A small segmentation model, trained from scratch: encoder norm rmsnorm.
Rows from block 5 of the decoder of a small segmentation model, named by matrix and row number. Each number is 500 + 50 x the weight over its row's rms, rounded and kept within 0 to 999. All counts start at 0. Numbers have three digits each.
After each channel's rows are labels from the 100 images, of 14848, where the channel reaches its highest value: "responds to" is what is common among them; "colour at peak" is the nearest of a few named colours to the mean colour under the peak. Only what is clearly more common there than usual is listed. The data: Sentinel-2 satellite tiles (TerraMesh). In brackets: how many of the 100.
# conv: 3x3 conv (decoder.decb.1.1.conv.weight, 96x96x3x3, each kernel summed), inputs 0-95

conv.89:497523506508462463508660580596473507485503408512545517482484468534468492535475480482488470513516564514475528486489451553634476530553510466496473441522474488413461504497439584535473417463617494523516454530529631538452433472517468461498478449558699495485445458521499507501533516529559489509
responds to: clouds (58)
colour at peak: white (39)

conv.39:536502495460490474537444428432492559392499510357557412476475559526537503513535485536466468417571513516574537612506497565537566476557425507533526579444537523445489515504467517417424517514354480530541448491537614502506472535594483491510508494462563526445561497554481470525467535550432498539
responds to: clouds (99); crops (67); main land cover: clouds (41)
colour at peak: white (59)

conv.93:459522488475522574467470362543484477425477583527491522528618472521505485437514473459506547486483491544499526488559483475446484524525484495424549451514499451537538480490532460503491509494567478459470480591583447561562645467461526596488478563516288544519460534592530474485523548507527487508
responds to: trees (97); crops (83); built area (66); main land cover: crops (46)
colour at peak: black (67)

conv.85:462504482533457444484503576569481467425464462517500553493523479508438538724418564448477488441492611473521500489506357529468383541514456466493481437530558486514462464482475596466523416489508490512574419505496563540407462507500485492472442498544535534514458536462535494500509536443474487516
responds to: trees (99); main land cover: trees (66)
colour at peak: black (60)

conv.47:475472436547502543540542497470589463462524524485479478598625498476500500371458485511533555461494536544438515451545480439411506496486511550469511503454518533526510453421526438433448521526447446484508491507493434512618593496484560553435461498434310465494598495456455495467450519511478443471
responds to: trees (93); crops (87); built area (67); main land cover: crops (59)
colour at peak: black (56)

conv.56:475479520468567582532516527538528523546551580475542531500570491512440493440544532590478575490519438553482458558588583441552592520446601520474510540452468537492494459544509401492486548491543484551461596502424420492593564532490473585505548508443403504525467516544484529435476444625536559472
responds to: snow or ice (98); main land cover: snow or ice (97)
colour at peak: white (72)

conv.0:506517547447441452474514517497465501540489543497542481475472516535504508514573540466587502507606522543493481588497536534501633463469492468473491462515363462451492569508458496634409622464586540551422494485519595639562507454529471465536514479474596506536551450503450468469459487545523498492
responds to: snow or ice (98); main land cover: snow or ice (96)
colour at peak: white (50); pink (32)

conv.66:478453530449467429486459481509434554558470501526541473458409499434556511432560445529518482605555444460491445609483626468501628434536512507512473499514455510469533556526446430678484581503556518492493548466440527500517492456505463429533568457501431497520547494426509468540499459547492556462
responds to: snow or ice (100); main land cover: snow or ice (98)
colour at peak: white (78)

conv.29:453501438482472484436425383478477409452466486587547604450523470450422488562485557450412466506523599483417455557514543487489477515524591500447540467459492424396404486532444526476497438470486456483535510480458509512474396487492439480485503447501364505519479532503439443474457554524539436456
responds to: snow or ice (71); main land cover: snow or ice (62); main land cover: clouds (26)
colour at peak: pink (34)

conv.83:523584503517424652509415513542523474485450618518513487500445429510489521541481495555588521515534483446523411500566469515370563529496423475542541517509526538533492509451509458568500543471551417574522483488462526527492422642476528480526542555543467542464458537644482460482531500473482471482
responds to: trees (96); crops (84); built area (67); main land cover: crops (58)
colour at peak: black (76)

conv.78:475459489492469504493509479422496494356445458478523562426503488421474532459568476506496434468522408523455447459502466508543534469485425468487469386460509500592532549533489441692476458549487515437500548444436431475412538505567544480440473496452393477446504488482524457556462528524475431515
responds to: snow or ice (96); main land cover: snow or ice (95)
colour at peak: white (69)

conv.1:470482499471416485465301519478458515473450566489533460482462454463509505533507554562483503497624490549449498548478507511422599494569485489513479489485551482457464501511465527510454470491612470548521492470531534444311451483606488523541528548534451564503445582507449419485521494486509525521
responds to: snow or ice (99); main land cover: snow or ice (95)
colour at peak: white (74)

conv.16:565521532461462469480446556606466557556515475489508537456425456516605558560523481506566511557447458541565521517435502544524522514538477483513475540508525506370460501481424567475479555470613508555502529466542579388472389505521490475571546483529627525495426489552516523508502506589592570516
responds to: snow or ice (98); main land cover: snow or ice (96)
colour at peak: white (69); pink (25)

conv.72:543464444516528472511626564472511526408430511453483541452558534468425484593455515465422507444584555555515529479464380476533465516495480450461581543481496487447484486505554567490556400474547477450569442514492484515487462547561496538404443548558630484487392520494547513509554504448536471571
responds to: trees (92); crops (76); main land cover: crops (43)
colour at peak: black (59)

conv.6:471501561516541404522574529467466404474522427475536524549527507503502532445460508496433428407451541447446521430436438520596449479501414525471431517467525445567523544533534489582633502486458598460462473465500527541508431509513468421507467447468585533504619497411549477469462498544415522484
responds to: snow or ice (72); main land cover: snow or ice (70); main land cover: clouds (28)
colour at peak: pink (41); white (27)

conv.62:485461495481412415483508460471427520484461507573603473512409466465562438540528527522547464582550495524530447559467570428436554452497490517501539419486633455454442522439421545497422515427504474542577460520547552505577507475555563439462552480525553593485457517430458457465464427489459460558
responds to: snow or ice (99); main land cover: snow or ice (97)
colour at peak: white (55); pink (25)

conv.61:512431495481528541545559569497508498521564482482569528469540543509550464514519565522492542481500498499505459505531695479532438516443540586521546586500473540525487584577492417556466532517484530552465513516404533601571467506470447525522611457487490517517677501541520497494475465600522500524
responds to: snow or ice (98); main land cover: snow or ice (97)
colour at peak: white (61); pink (31)

conv.24:418435478465551485473457585452495418477575459467506500449521502499414468506492500456386490370458536421420436530499499481624464482515553483490488532444410476554503478529516449564597461518550484493406507453453479515394475486398406478464491438495488485501486472467473461436474464580490450448
responds to: built area (96); crops (78); main land cover: built area (34)
colour at peak: grey (59)

conv.52:537424465473519542532501544542526593478535590492462487455543456508507417460448463510475496496609550586526445448574447436463518424487561423547538511454538545497474459427549435521496468431510442456503443538525420561498575539527483551389475566497481468469443462568439476439476376487561428547
responds to: trees (97); crops (86); built area (64); main land cover: crops (51)
colour at peak: black (72)