A small segmentation model, trained from scratch: encoder norm rmsnorm.
Rows from block 8 of the encoder of a small segmentation model, named by matrix and row number. Rows with one number within an expert belong to one neuron, the router's apart. Each number is 128 + 32 x the weight over its row's rms, rounded and kept within 0 to 255. All counts start at 0. Numbers have three digits each.
Before each expert's rows are labels from the 100 images, of 14848, where the router gives the expert most weight on average: "responds to" is what is common among them. Only what is clearly more common there than usual is listed. The data: Sentinel-2 satellite tiles (TerraMesh). In brackets: how many of the 100, against the usual share in percent.
# router: router (encoder.blocks.8.mlp.router.weight, 8x128, trained with AdamW), inputs 0-127
# gate: expert gate (encoder.blocks.8.mlp.gate, 8x64x128), inputs 0-127
# up: expert up (encoder.blocks.8.mlp.up, 8x64x128), inputs 0-127
# down: expert down (encoder.blocks.8.mlp.down, 8x128x64, transposed), outputs 0-127

# expert 4
responds to: trees (100 vs 58.5); main land cover: trees (100 vs 19.5)
router.4:134159117103120145157119125131129123115147133113140125155144104138239184090135104124123160107177112135067121179101081117146095116114099122137106115151140127082130115115141143103036120091149135159160169143123101129126190055142051101158097101118156179200115133098138119133169115149070153165154100120138109114137139084148090150132105106076199162133158150194110140160130089133120082140217
gate.0:083112148159146122100093110077116102112110081109075105104111114111125128148105084169082140153126115115115134194134099108148123119138145155133189166173128142115103112186133086161133059092143129151097118165135107197089108079116062088082135139133163096210127128101119092068209082153139177120197158102099083138119100122146121126167156123089129109153100169120119147112113147099202089092093
up.0:083133156147116115128115095069110115108120118097066130118108125125164156177124146113099168128143141113118114201122138127183158109135169149186182108196123133144132082131124104152130085114103094174120154139175115156071100092155070078130177130172099103124157136101156116160172117116059171147192169135110057186130135122148117104133202095061125092086149139099098154116129148095202112108119
down.0:048121182127142155137132094093108145144076078152141099154060089140147093119145095185133107130077095103188146179183081113202180163127149145118170161175127191113154159176168140179127095139153144162141072139093120143167103155146084090090131151127111070149112109116173082121170091144111130119139116125131137148158157153104135149136176135127132110148091123162059114097135137181177116090148
gate.1:108114138121179150118184073132117081139169118117112111121145135164110116021144184124153166121122108120139113089102143094121109104179118140163102093123085120068071125082131122107127193144100170169103099102132096190172138108127125115132109111104147149119128147093102143142149096161113134127071116082085127170096153091117114156202222167143149152114151143146150062096161081100104179184126
up.1:113174139112101095087174125117127105095161169119106081124135117146136063089157171113155163079126157097143099083127160106142146085123153109130111065120086099123091138100124142104106131181104180122096103069122133203150163113100146141151105061081099143071180176116114170157069151069100136117083089107077130167119110099067136162112148130202118154074149107099146101137130080111083125098115
down.1:117129117100112080112192086145113080146126142092169090018120177126124132120138125127146118134159111133127092126110134095110142175109116168171134096169115145159103092125099133158107121106156126082156131152156122140109137066135138075122094126180119127119168137123119140154122116072097100141134172158105046131112143122109092110085197187194130160144062200057108097113152198090146173097116
gate.2:151139145158138040079065177128182098163136108148137145115125098145137140118156083144148141127083142149134162134107138162099111154133111099085103107186167163083237134088187147127145125156182129147154141119104149115157120132164146106152153089120119084165140119188166095172159151121143153126037081124074143092107128104094131145116080077098121126171133116151064142148148189143106080122127
up.2:132110134148112049150050130184122104168142122147098138154136111164178189107158123142152137157126136159116168122117128114093107153162103121095129092152185163066243128122193134117166115094168091151122149118082168114156124154146091108130128085153091087161137077199153102126086108096085145148067062103111151103174158150093118164149128081108154101148152142160119102155118134151140120131166
down.2:108094100102099150159171137129138113155114100139119122158133149073099167122172149158137096115159131109114193142156102044131163190185141154050122117136065160100224114137127162110144153087144112138164144134186108134088141125130126088138086144175106154099168181140094143116152131110127086194111096145140118150131171075081130152155139136175201136138078105099157095108080134142129147188161

# expert 3
responds to: main land cover: water (38 vs 11.2); main land cover: bare ground (29 vs 5.1)
router.3:172174136095170151079144121145115135102127137190136139115068139154049087131082166168088119126179121079105128169144132110156101134091163131180115125179088129152148147125075156185093156143151115152176129122117144122061108146203162162146080127111128082095126139165156119111133116142172069156092151145154144118150127119099163057143112181128171147146100089080098159088115131155160159184070
gate.0:110079100095130115076153117099132132074116092163171121128102075091097080146138073189088071078194139099163126180102099089110118143095143134129126118105109106100162112121125176145137135101137161148137055102094054150084125150106109113129096089060104099134153180099158088092165158116198106108132107154101154101147141075068146081122067142148156130170097078144171146115131147147119101113131
up.0:154175122150124134148112111190139087182139194082069105132140155155123150135094161034160164143081119153083144071134154144147139132149072117140105133148161147134115161140146117133123099152150073084117163133137155092171151100120174164120117153176188185105105064173110165178091103150057148169104144130156112139106146126151101167126190116095133139069141202102111099154103081113117132118125
down.0:114111178158128118118126090101122152090168146175112139105124131142148095059130121110180106181074087169127066164143154119110050128145133153138171140115150166099088163168122096100102111099167113127096089118145149179150074153125071104080149075119118072187135112131163121081137086126127197126109159089106091080105125178119144105123172123092126162062143134109092126052117145130182109181133
gate.1:139124126112158125156092159122136087144065146120131102116183080125111128162180111168168095124172104119133136060153156136091154134147111169065160127051145127157158183117131123083133092142079150106150056139161136136097129126169206139179129049129173167061142133156113171095140133160136152149102141174116117129093067123141169094129149131108136162133172102085176146131094161103125188172087
up.1:178119098157085108120133161140125111107143152149085101158194090143145150107135174157166121094151118133126175104115112106088104104171067159096144084068100156100112141128123160093108112075124133118146122131116194158082175154099193138179134040156141175052151131138082212115106091114094122148137178158138111176042099170154109153142151164133120157134159122094153129136112143119092155134149
down.1:175180131108119143133184098139221080153144097096110094119106159120074088082099131135099095178080134160068138139118169146120117141157100129131092125141082115076082119098122102075127116114139187115066170109203118085141165106183134152152129146102201105141059151060136073113162162173121127106106104097129140126097146102127115131131109143102142182116122161131146168072158102152106147139094
gate.2:120068096118136198096159112120100084067138116067170131103117123102153138147096131120122085124186112041086164160104093129127119119151154151125138139192120074171135090092120186146144150078095092126084144153121064149122150087105127121166066186170123118135162161097113111121167178052109087116183091156116112137170096098134077153073098134130136168171110095142149121116132127129151096132149
up.2:120046148082163173084143102122066098049135121103116139107136149121151153191088103096137116150167116030136151177092105117150119152130185116123153141138115116149149102127111159163173159079104086138046100161102114170137127114116109121094093188173120109159180114122133101074127130085098089109179120153094075123152097104122087130097110151143130146142122086133129135117156157166185070164151
down.2:120129173154192167114114188078157094131115074095155102202071075139140123081161078224084124129147134187086117134113099118143159162122128152130138187109130099111137114111147183105139132127112146146182162173154143078091148161153114098125117135121111135142154188103148094154132152155137120198179140167134105111138158136145143100135075108046122058180124096117116167138125169136144151108127

# expert 6
responds to: water (67 vs 40.4); main land cover: water (31 vs 11.2)
router.6:097108148091107200123145125110094187105094105131145124162074125105147083073125117156131153163154086172130106170128076151164169134159104163084127132076115112133158118172110167149115103078107117113152095186130086090143117167168137112085087129130157120157094135053116125071161126170164110179136152123171154149129206129149107110132159124106125093141066120172161128164144127182154150155028
gate.0:123110108107086170097113145147098137115115131155154121057145143096092175220114141107177097120121156105106154170117134113151093097169138159115134068138106119129181069129118114114132151098162160114109161079147112133099132196169133123121122115203084146129217152145082139113094141104188134121153106156157083141113119075111134061048140168122164180116085051133137144122123148163146098115122
up.0:163117133145208108094171095119146135075125110165116144173082081135157129083176078169062133113137120140096137101098139149081162118130141105092079166137102101140101142070181146140158107161051158094107103167094130088137122082102156151147098153064176118134044153092117095145171135165115132110129059113155149153149141117121102131154081098139089116132164191163147141153152061105104116125138
down.0:182124099116068134142164149127114094164092118119127106110159116090131116246110090148074098126158113105093143126159138188128139141080163139072097128092113087144164111116176126143162117104132078149070160145093110106075131044148140167144115161119144172138172160097117106108133133141140110111148057179144169138163098102109143151117053107068135100135106108129184092116082072133095112142147
gate.1:137164123194143151152152142103087137073147084107156096095174166155108157111158137044179119149147152126106132121087150086099100116069104153161133111103149142077090097167078110151140131083181115085109124118102169200145163125152136135059131180073120168136082201113117129117127081115097144085151108162135071110115086106092169119124149152142148138163167096100151127123210149156101149103142
up.1:122126168088149115085099188138113096097131123119110133167106114132154112190155155143107133143105077139101119133093154177145103127150147126181135176135098175160143128132145129103124179140128134190175099145185061167206122156121122139122123122145119159085218184122131142148106130224089166135076092065097186142158098134151115134129117064096104168112137150145127148129157131122117051168090
down.1:086150144219105104120116148150128128103137152098145098142128096185151065154100152152134112198095109140145101118094137143155137130114078135188167137167158109118088165176133060138127083127166075138148115130094154171138079180153094101098137084132157068157143078154165131128130123134113138148110161113063111098098137181152096084152117092105057111096181161110101195124178136120190115147103
gate.2:179114129153137126123102210155122130150151145148110114135157149164101167131117123117127116162116126146123152046106181159082108151115054080066116155064133150128093161080161069092103118151154094158091076145085163163138163143131175119140181119098162132113192101139142149168101101136119178129127114167137070145083113172138183149110172092139131141117187147086147143102152144041123150167145
up.2:086106126106103150133179072142126101155119117079122140155089153115144087144141121100150139157127132218085129135132117139117204142178076165093138100079126128122156165119112163063127173121100104109092157124167095066102167159116119129121165145176123114145124156097161098104143132183092111126093134139161125163166191127155116081128184216112163141125067173126138071093095135183121189163135
down.2:122102130109179183129130150103106130136130104106127157126129092099106151133107056194109136134130130123120141106199100145102193138133134157079149150064060104154111121127140118096173106108055118098193128144142151074074118145146119145157094146120078168112179170089076121177151116126098125138175084161181123158152117117161138128126102091100094101135062126135156154152109061092114196061162

# expert 7
responds to: main land cover: rangeland (63 vs 20.4)
router.7:108179117152096126092120130132106127161093140080116147152132120168062137103098092143063122183135127126102138129057181083146157104130142192087182147125091100151121099073089127163158104116109171067206196134118154082128166163133121136171108145118098088176166081151161066168119133150115091174153094121139161105083127113172144149125084098094107117124125098134059111117098159116149178126105
gate.0:179141145108121072202104121193143172130193155152120124077110188136116118107132147143119106147144168142161092111095170112112125123113121105148140157149104122176140148133088138106146083096117137142130144051163150129133137127162167120159140097221130099080122131144108140127091109117210167152125130055140179120158140164134147119148161183181129207161097138080148158165054134105143149139075
up.0:081157132174148153097133163080110094124093125128181162161140089154145143183102113131109130128095092102131105151125121167150126174071136157154118096148131110108102098104184099161120166143136099158123091201097113097098094131112083122112077167053161145180185096140152115117151156153085076112069110136118092124088088125143123109128053059113105072101160126161096126109219157140153121129177
down.0:154190174150090121180186119138177151150159105150101142159126165118160094136135145106191070162066103117172118113086174168128101105151108093129120120110111150060091144127104082099128107106161154121075177082136133153184086145142127139139150123110205061159075087143153127119137092144167170112071133086101120083037100128129136120160142138103132173087142119146119122080168092133145127158139
gate.1:120099104163151105125087186103166166168126071166123130109166184124162182167159122148115167121104115157178123113143121170105159160069119159139090180094153111123119127125160127076062088143175136120187141185155149122098110167112164127151103183107090197157072114185141176125106136160095101083086128151119070167065117095131106131158135089159139100130143126157124121112155142198085150102114
up.1:053102157140178129098087165090113123176124092136106128096121189145149134108195155144166134120116088101150190161155154153119149120176116173156109133170120089055138106078127160095122164112225136163175120051166099129136130133123108084125120175154100151146118141138146133143151130095107094142149100159157102127068160100075094157149143095140191150133110123133107083065196125151097147124156
down.1:103114108119117130123198172131138035145073133102132129110097082136125122148123103182090111102188148142111165098139121142153209164128137128126091129090114077176148113095178160134130107122124124091156164169097130080087156107143185093203069147109118165091109167101147111197176145118110091145168103174140109169173156096090158138110082102119145075154093147164135114155122158092107176107143
gate.2:130136113168145142129122127123098100155122097071132132097163132135128127097124155161056184146137145092081146090100164177116186130125154137100103192118094123131076101098124156121072145135117170084168121144128151103097173103109176175155071127116097184115117138107100110201082133087062100176181087139093173149127083093181107105114130082110115115114116097166193136177096097103111173102076
up.2:113176074112136076109107157168136087142111118146141104071193153084122162122122160061078206103156186044178152130114167194149160131091151104134085133083103089114127093132165132138065118110134100124105124133079111142131144064125190133158112154151156146113105136134095147116103117088122073133129089113104153151080117086113101084112130115153153192114172103163147113182137138158072138116109
down.2:132052097067188122114068133152105145168092156151149220141140111137164157140126138133117146066170184108174170104116073137146160097155144140131093194093105095138169114102105177163154169171088141151140149110141120096124144160109161121158135130190105154099151101136137140137076137136160097150162067153210143175154129093107159105123131172151134109142132070143144089160093118129115130153193

# expert 5
responds to: main land cover: rangeland (48 vs 20.4)
router.5:146089128140147166132115134168159126110152162143123131147157133153041165125126116093201142196106097156071175070130211149131080066161150102162158099042160109140153157089109138080114117122148086120098129096137134158133151179173172111124103114146161081148161119159156159092092074138142168151111117139166154147104099089098140131099133117094188131078175103117126065138113122139126091138170
gate.0:116076120124122143129149129096162117134108125109139138146137120134128150125110100115165134103119184131115151104097089121144132113195151069102097173134109097074102140162062168150135127168116122163127173130159136107171139057158086075121163176177130129140065158136130153135165067183154143177176138115139100167116172104124156125171172154081179045137119136175107103123169156231137098133183
up.0:171168089156148117108107194135161103100132061127159126152126124090067121106183085190145108126122114130128151104076148140094167073097127130076069126109107113071149170100172161089120134133123162096165119130061067123118146158193158139174095126161083118147141170096127084130132149102119143098087047116144175139130146129078141129126130063158146166166106143161203120161158124132100159110106
down.0:103181189176060125124079127082099099130066097120142088153113115128141081186157104190101119171105125135141104180164135133144140186097127174113158102170111127131140101146170099143170104153123130170097120136121142125126087186132082080082171118093136062178154113148123079114196148156108140141125131113084140082116141173182101101153061114075111101130147115128110172081119109153183118100151
gate.1:136160058073151117109106182147072101090114151090131102107194116106137168129094206127103163132144168065090093127168123119187157167105102143182118098163092107161140092130155160119123123116151119160136130145126139104066219139142117165130136144160071200108162145134070128137105172120067069157122094179132104116162135123171087098096119096126125137157127107132174153169140090137102116094114
up.1:139161109121145137138148146143137150082144118068160089107169117106156188107104141096110171084126180084092150135102079134158138106139092112145085131128143067108113080110141176110092139121148117130147203159069129061135192126145143110146070179112147155149109141093109090159114135143093040164147064148129135110145133103172090129118090093105163111168166107202159116153131063189083131127132
down.1:164128139103144157117181159108157142146130097157152211140109135092109131147145109159158117114156118106146208120117130149156173070206147112072081144108086115094171130088158150082163141177104193163107152118140088074125143148176143148146110136120125120120117150113132098128131153154188095097119053134176173162133138091056145114157099105115177102116087089196192149125129108164090134151165
gate.2:082116162199115173143101162111142118089138066099120116107128117149159090063072106163138166148053103176077116176154120175174156112182131174170181101133166139134129103148109128063125151127159072129119139150168094114093101158116106126112102067098122075167131141094134081132109108077107093134141178154077100100140120117149103157113114129093118075068155074104121091130178106140167108101135
up.2:103143122081112074176142126116104095115178168083145115120099105045137111113124087113098170190148160126112074142138116143136148148091103143133128139104148092193167117192186138181185085053140078108114155154143138067088127120144078148119121147134099148146097139131153107120119120147062088091112085118096125127192197121129087083088141061126118120147122166128143166119122086169136174124091
down.2:133082150103143144204071098104078163130099139111071130155151138146155148119131164105134153084143139139119154107165102087130152081181106130068125180135176177151169166145094134155158202145085087131090141126130149122104133103114106137112168134135079154117150104136076164115084111157100143139159142087208193180185142146139126163134168142134161100131107093084156084158060095151112101182168

# expert 2
responds to: snow or ice (49 vs 20.6)
router.2:084202140154128134114150118132143106120165137078099130086117133148140107102066156106139140106147132096170130083126199085157132137162143117140120131127122211118063145135112074151150144124117101133127104129129123150157090051120154131172113073115160165109083096142107201158181127121117113163048177118141162112055110121141130161135153111151080205075138105125085144125092180147154135162066
gate.0:120103110109100113231141135148117110116165159146101123178127148105113167097159153150142110127085129198075165144120138082134156131155101108059077175111157128182166171138115111110130109126153120070139186126171138061147189138110113116104125130146149116125104153106141133120120135088049135141108104053184208156178159141108119137094168157165177143099122168121120114072090093097100102115127
up.0:145101090115127136175115139165085151181120113107159097201173121070123187160198134097109136121070142159070152168100124130158127087146097127095119113082143094173203148097143127102166096133137076086107150137166097090101145181142141099090157117143083160147163113151095095065068133122104136132112095106160200141182177150125099133083162129117183112132134111083166096143114119118117143175105
down.0:095127123155196205117081156076063151040139135116133070177148072162126131067095131169120135125113089107085124144151098103125114164115112137169158115104160121141067098160119150114119173078108083146187087185102148138117151140101119147143086127125132145113173126081111163160152155089099135144175136176116109123129112168175154115106075109119062083141164108129143168140191126089115131101102
gate.1:194140149113075138123177145058162186109170062195130129082141120081107125110107112146109118148145110095201141138135143096110153126104138119126158145121040166105072140122120076141168096168117196157121129134139128109136114099150133110185143091080131069159124134100116103117157119176184148070143127124079120129102066154127123085164131132120102157135115129179154212096108123134178130170144
up.1:195148148134094150087139154062145166109178075200132127093135120072100087134100101176091114140148103102191138131157141080107136117099137103118141166134047147089068148136124085141166113169090180140132104134115124147109116112165143099176151123103132056145131151089106104131141098169160151059133109143103121130106095169128132086160128146125085141153106114181170235126119115113174125161151
down.1:136116156079128119156143073170159148144115136149107160151120105153098119103080135145093136124074115141147085148121148145171101102140143072149091128149147124094146150132137117126161118173179142176082169097115125105201135132131092112106181126121179115151051101174161073081088089204193123139137119016130145106117169125101154155202101164094149120127177161174118139130124093173117119154146
gate.2:174128111120128135165124189155127154067160134177137098084104102152108170146164131161119142153166102091051148135094134186142061091091089102096134149183100042183164135109125158124120096162112091129125156166104144188104134203175168113145090154177090150114180144109076112117073132115131123167140138116153112145177124140140115157091146095120126102170159117061163137162106110097147088134149
up.2:158122138117166129106131130131121111130084143130135106092168081172108091168074091148102111126119078086136177153115100110105060094087113107092142133178094126125183145106127078200189112184133120099114139121013185113133147126096097142122117128057158124163130118148128084122162143179150131102177119166178055127114106072071111108154083129113101097093141158108121113112138117114118116105191
down.2:085087175194148159138079129069093190094118130106151133141116050205135110098118053151129137119115070105135168137163088143160148075129129124071150152110149120150111154184138119141143092130107137132137087158051138192143081142119082137117099123089103088156141131096128111112179103145113169075153151134133149126105104139140082173108130070092084082102137144121112127128131077087181093094153

# expert 0
responds to: crops (79 vs 38.8); main land cover: crops (64 vs 20.2)
router.0:135128174152185070117151104162126165107104143095159139125184163162093111123128128105123107223128123102091122118045202155059093108086102108102158065148115156129153125150118073136201076119129172090133134114127160137123137116113100104117154094094127149158105128132150182104156116112110156105130152148084099147097159180148098105150112148181076156107165130162050169120095172157174131107106
gate.0:148102072148151107119099182116070131107077158169097108201154118147158137143093113138061185100137144101141191106156104106141140149100072148104123112166108158088122118175126148188100127140159109136136110173153145059080138123129129139124127170131124166087127106152096217125123130110103082193101109135205113151159116174157125094110087128151161118116050091170140115149144133161114085066138
up.0:111182151132140110108194122142142101152151158135179170149125174135095149104171116116129065153127107153104145177087169135139096101187125153114132133150116127126110104086138116090143103139138134105153116149125073153191115122141137112119090147056200111150175175086174095167144162114081160084106130071112131107095182084048154174114163140165117173160156152086137138056119125061099105171147
down.0:112104111173144105140132137144089147098136119141097049110148138158123117121080162113126148155124057103103112165126131094120052138100099117160185102162155151121103152163102104151063132117154114130150060141138158183109083109078103129096138091157119145146141099147122167108107110106085183130130208106114069114111119164152138139104211186146073176089131163058109138121119165071138107115064
gate.1:208149180090110097122149162112129160154209097190111155126108158138117084118069127142078125184136079146164106136138155140084124155077122171166139109130079198169095109118147099132163123154171169191176118095156157119133142082149140126128151112120126115148148095153111085131088064183150140106133140140090113139116057149116099109160108152177090101157123171153117204134131122105176175143135
up.1:103107067151183079097098097156127051121143141112160125144145092141161185162170122089162115102113166094127138114058108147167070138181126101078118133168155133095196105113144167141116118080113064093120174139082127190129124196131136122134130103115092134127138131150194161148126208094111131115105109084136099074155154096128093154091119085110104110133118115097099079132123172148126065130173
down.1:097087118107157127159108103112115122162089145118132139159117137140149156078162138172124161088159151130154201083162092098097178170185149163144126123110110141189110121096110179115137178095042127093168124148162154132092159140108143087163090098152128151075166150117124178173150104119078127177166132147175146223162093117132147145123172153183159118104087077108142114139087145117136143151200
gate.2:089118132148131180142131107103098134187129122086113121147099148117091120131090115128181137051086103086126196177092074160149119156168061063116083078123127118108203092121120118136134127112169158085127203098135120115120152157139082102146142120166123122141136087140102100083115077106146126120153162132107176142114232161123059175135127104092126159112099126145096093164147128154111104172171
up.2:155187159111122130104126150148117097094125131128067100129144111165179107111039175129077110175124139154133061095167135089129129124139172146188191173147144111120036132155116081150104191112087076139142101124108141150168119175081086158136156146139169108126125096154130091113145174155155139166140110124166143094177122129144099051162099130117133133165154129100135159102085088077158152121073
down.2:111150123175159141166075117120088139129083125140115106132097131154135066142079177083085139087132139086120086149130073089140114155098156097161136187160157158083110140203051113221101156122181146188126119118101153177178118079050114156093147155188145163129096105123101154101126102152159131131170163112147162161087137163151165115148147187129155134138164107115111155149123122104117117134103

# expert 1
responds to: main land cover: water (41 vs 11.2)
router.1:120103103112100161116097175063134160113132115138079130098126159082143138177110041172098116053143142105131144104166048098103156113123121088033066171070124108105166152086146111095104129151111149094103096109073136121073154114113133126165145105124128134175108160111070088129136122180171148093149099143169092109135138111143120120107138129104100110138067095090125145124120135109047155085161
gate.0:109102136137192146112167095075125114185167123113158121071063145113128109185151054124101188166149159139110141121114126199099158094125105135110156090074108080134120100086202141139156157157093137116151129170143126045090142113159138127118124204122123117149141136094122115184109083144130093151169123176146098168139118048122153119129145128131159060139115169155122100131183126145144178106154
up.0:126119148167098067150094162167132131046122153148081149109109094125104074091125110174132127130076121160147131118124135110131122161113142060108109149192144158093145205172104087184150108153151170164158110098069144179181151163123112144151146052093100112129110145160151112088177166117147115059057130078109191094136144175121133133144110085145070117115131114126120138128094121138129089117080
down.0:080046147120122119075138131116092133109134168146162107029103088170127100143113063149107111110127095113160154139132093120142121111063152125099152135111160120169131129146157114167110082151143123131108052129087148176139086109110122097114126127118069122156119110112151104107139079130139141103188215161097048119118140123130098131119191116139101106118146198089059116089164191105156124095114
gate.1:078160103122080116140121105136087117164122078091134085178089173096158157206202109102130166091152165140120131182140134128203175107083114134111104128158085124128174092096119146111156123100179060154091161129099111147134133085147118067117097162111097125155167182117126117138121171093072096180162090148113124166180110130109116144090097079114176141175123152135106114125199138155104102110158
up.1:122187108094128103164065166123146127121123133140091124153101107098078113137140133119066121130168153114135135125152111110125156106023116148124132128135115189192132126171104131158184133070137105125059124157146123104139173056092123082105118155151164135077100099161065192162128154091052120107126119144122156129144129086091120195135104121191150124179151181160137175159152145140178126135144
down.1:170112107145135172186091103138094110145093129133086123114159119187077097141119175104147132121114138117084098141167131108080082094154135075077083077150134145100124190139074101117160148131149158112086107082152113162163141113096099135083189122176126161147131105148106136109092104165119140078102130052186171157095121148111149134168122212161138113122174104070190118124103155150088137194110
gate.2:159054111135155104122089138145133171127145131141088104193183117168143102106119137148083165202075116123072128127128153134106087137095119082112131123073134096160127123180127120120106105144140123163132176161114209122143121188133136112085202125144096097183118078192139103113090091080105152163155155096139137096149093174150053120202113126115124107090167169147127149134095108162121077117133
up.2:163078092145134096104112129116147156146131116184104114184172113115134106114131100190102140189068103119120152142149141141105111127109154072080119122086089104163117102172132095080123069137106137171162173141125190086144123222126127130119202119149106063179126081184124081119132125126107178130149086121152165101157122159142087159191111094120150084094122135175170188097105111150131114089130
down.2:213165127095140122125153104140165089172163072152132091153170208076114140113178193079140143146129161177115068134119174153059160139091162183134109086105106161108077057089121134094089170076126154104141171121191114121110157136136140165141140101162129133115131150109115118133106132116124094154106108151109116132080124101120102086120139163146187196131063099114140109107098159124104173122118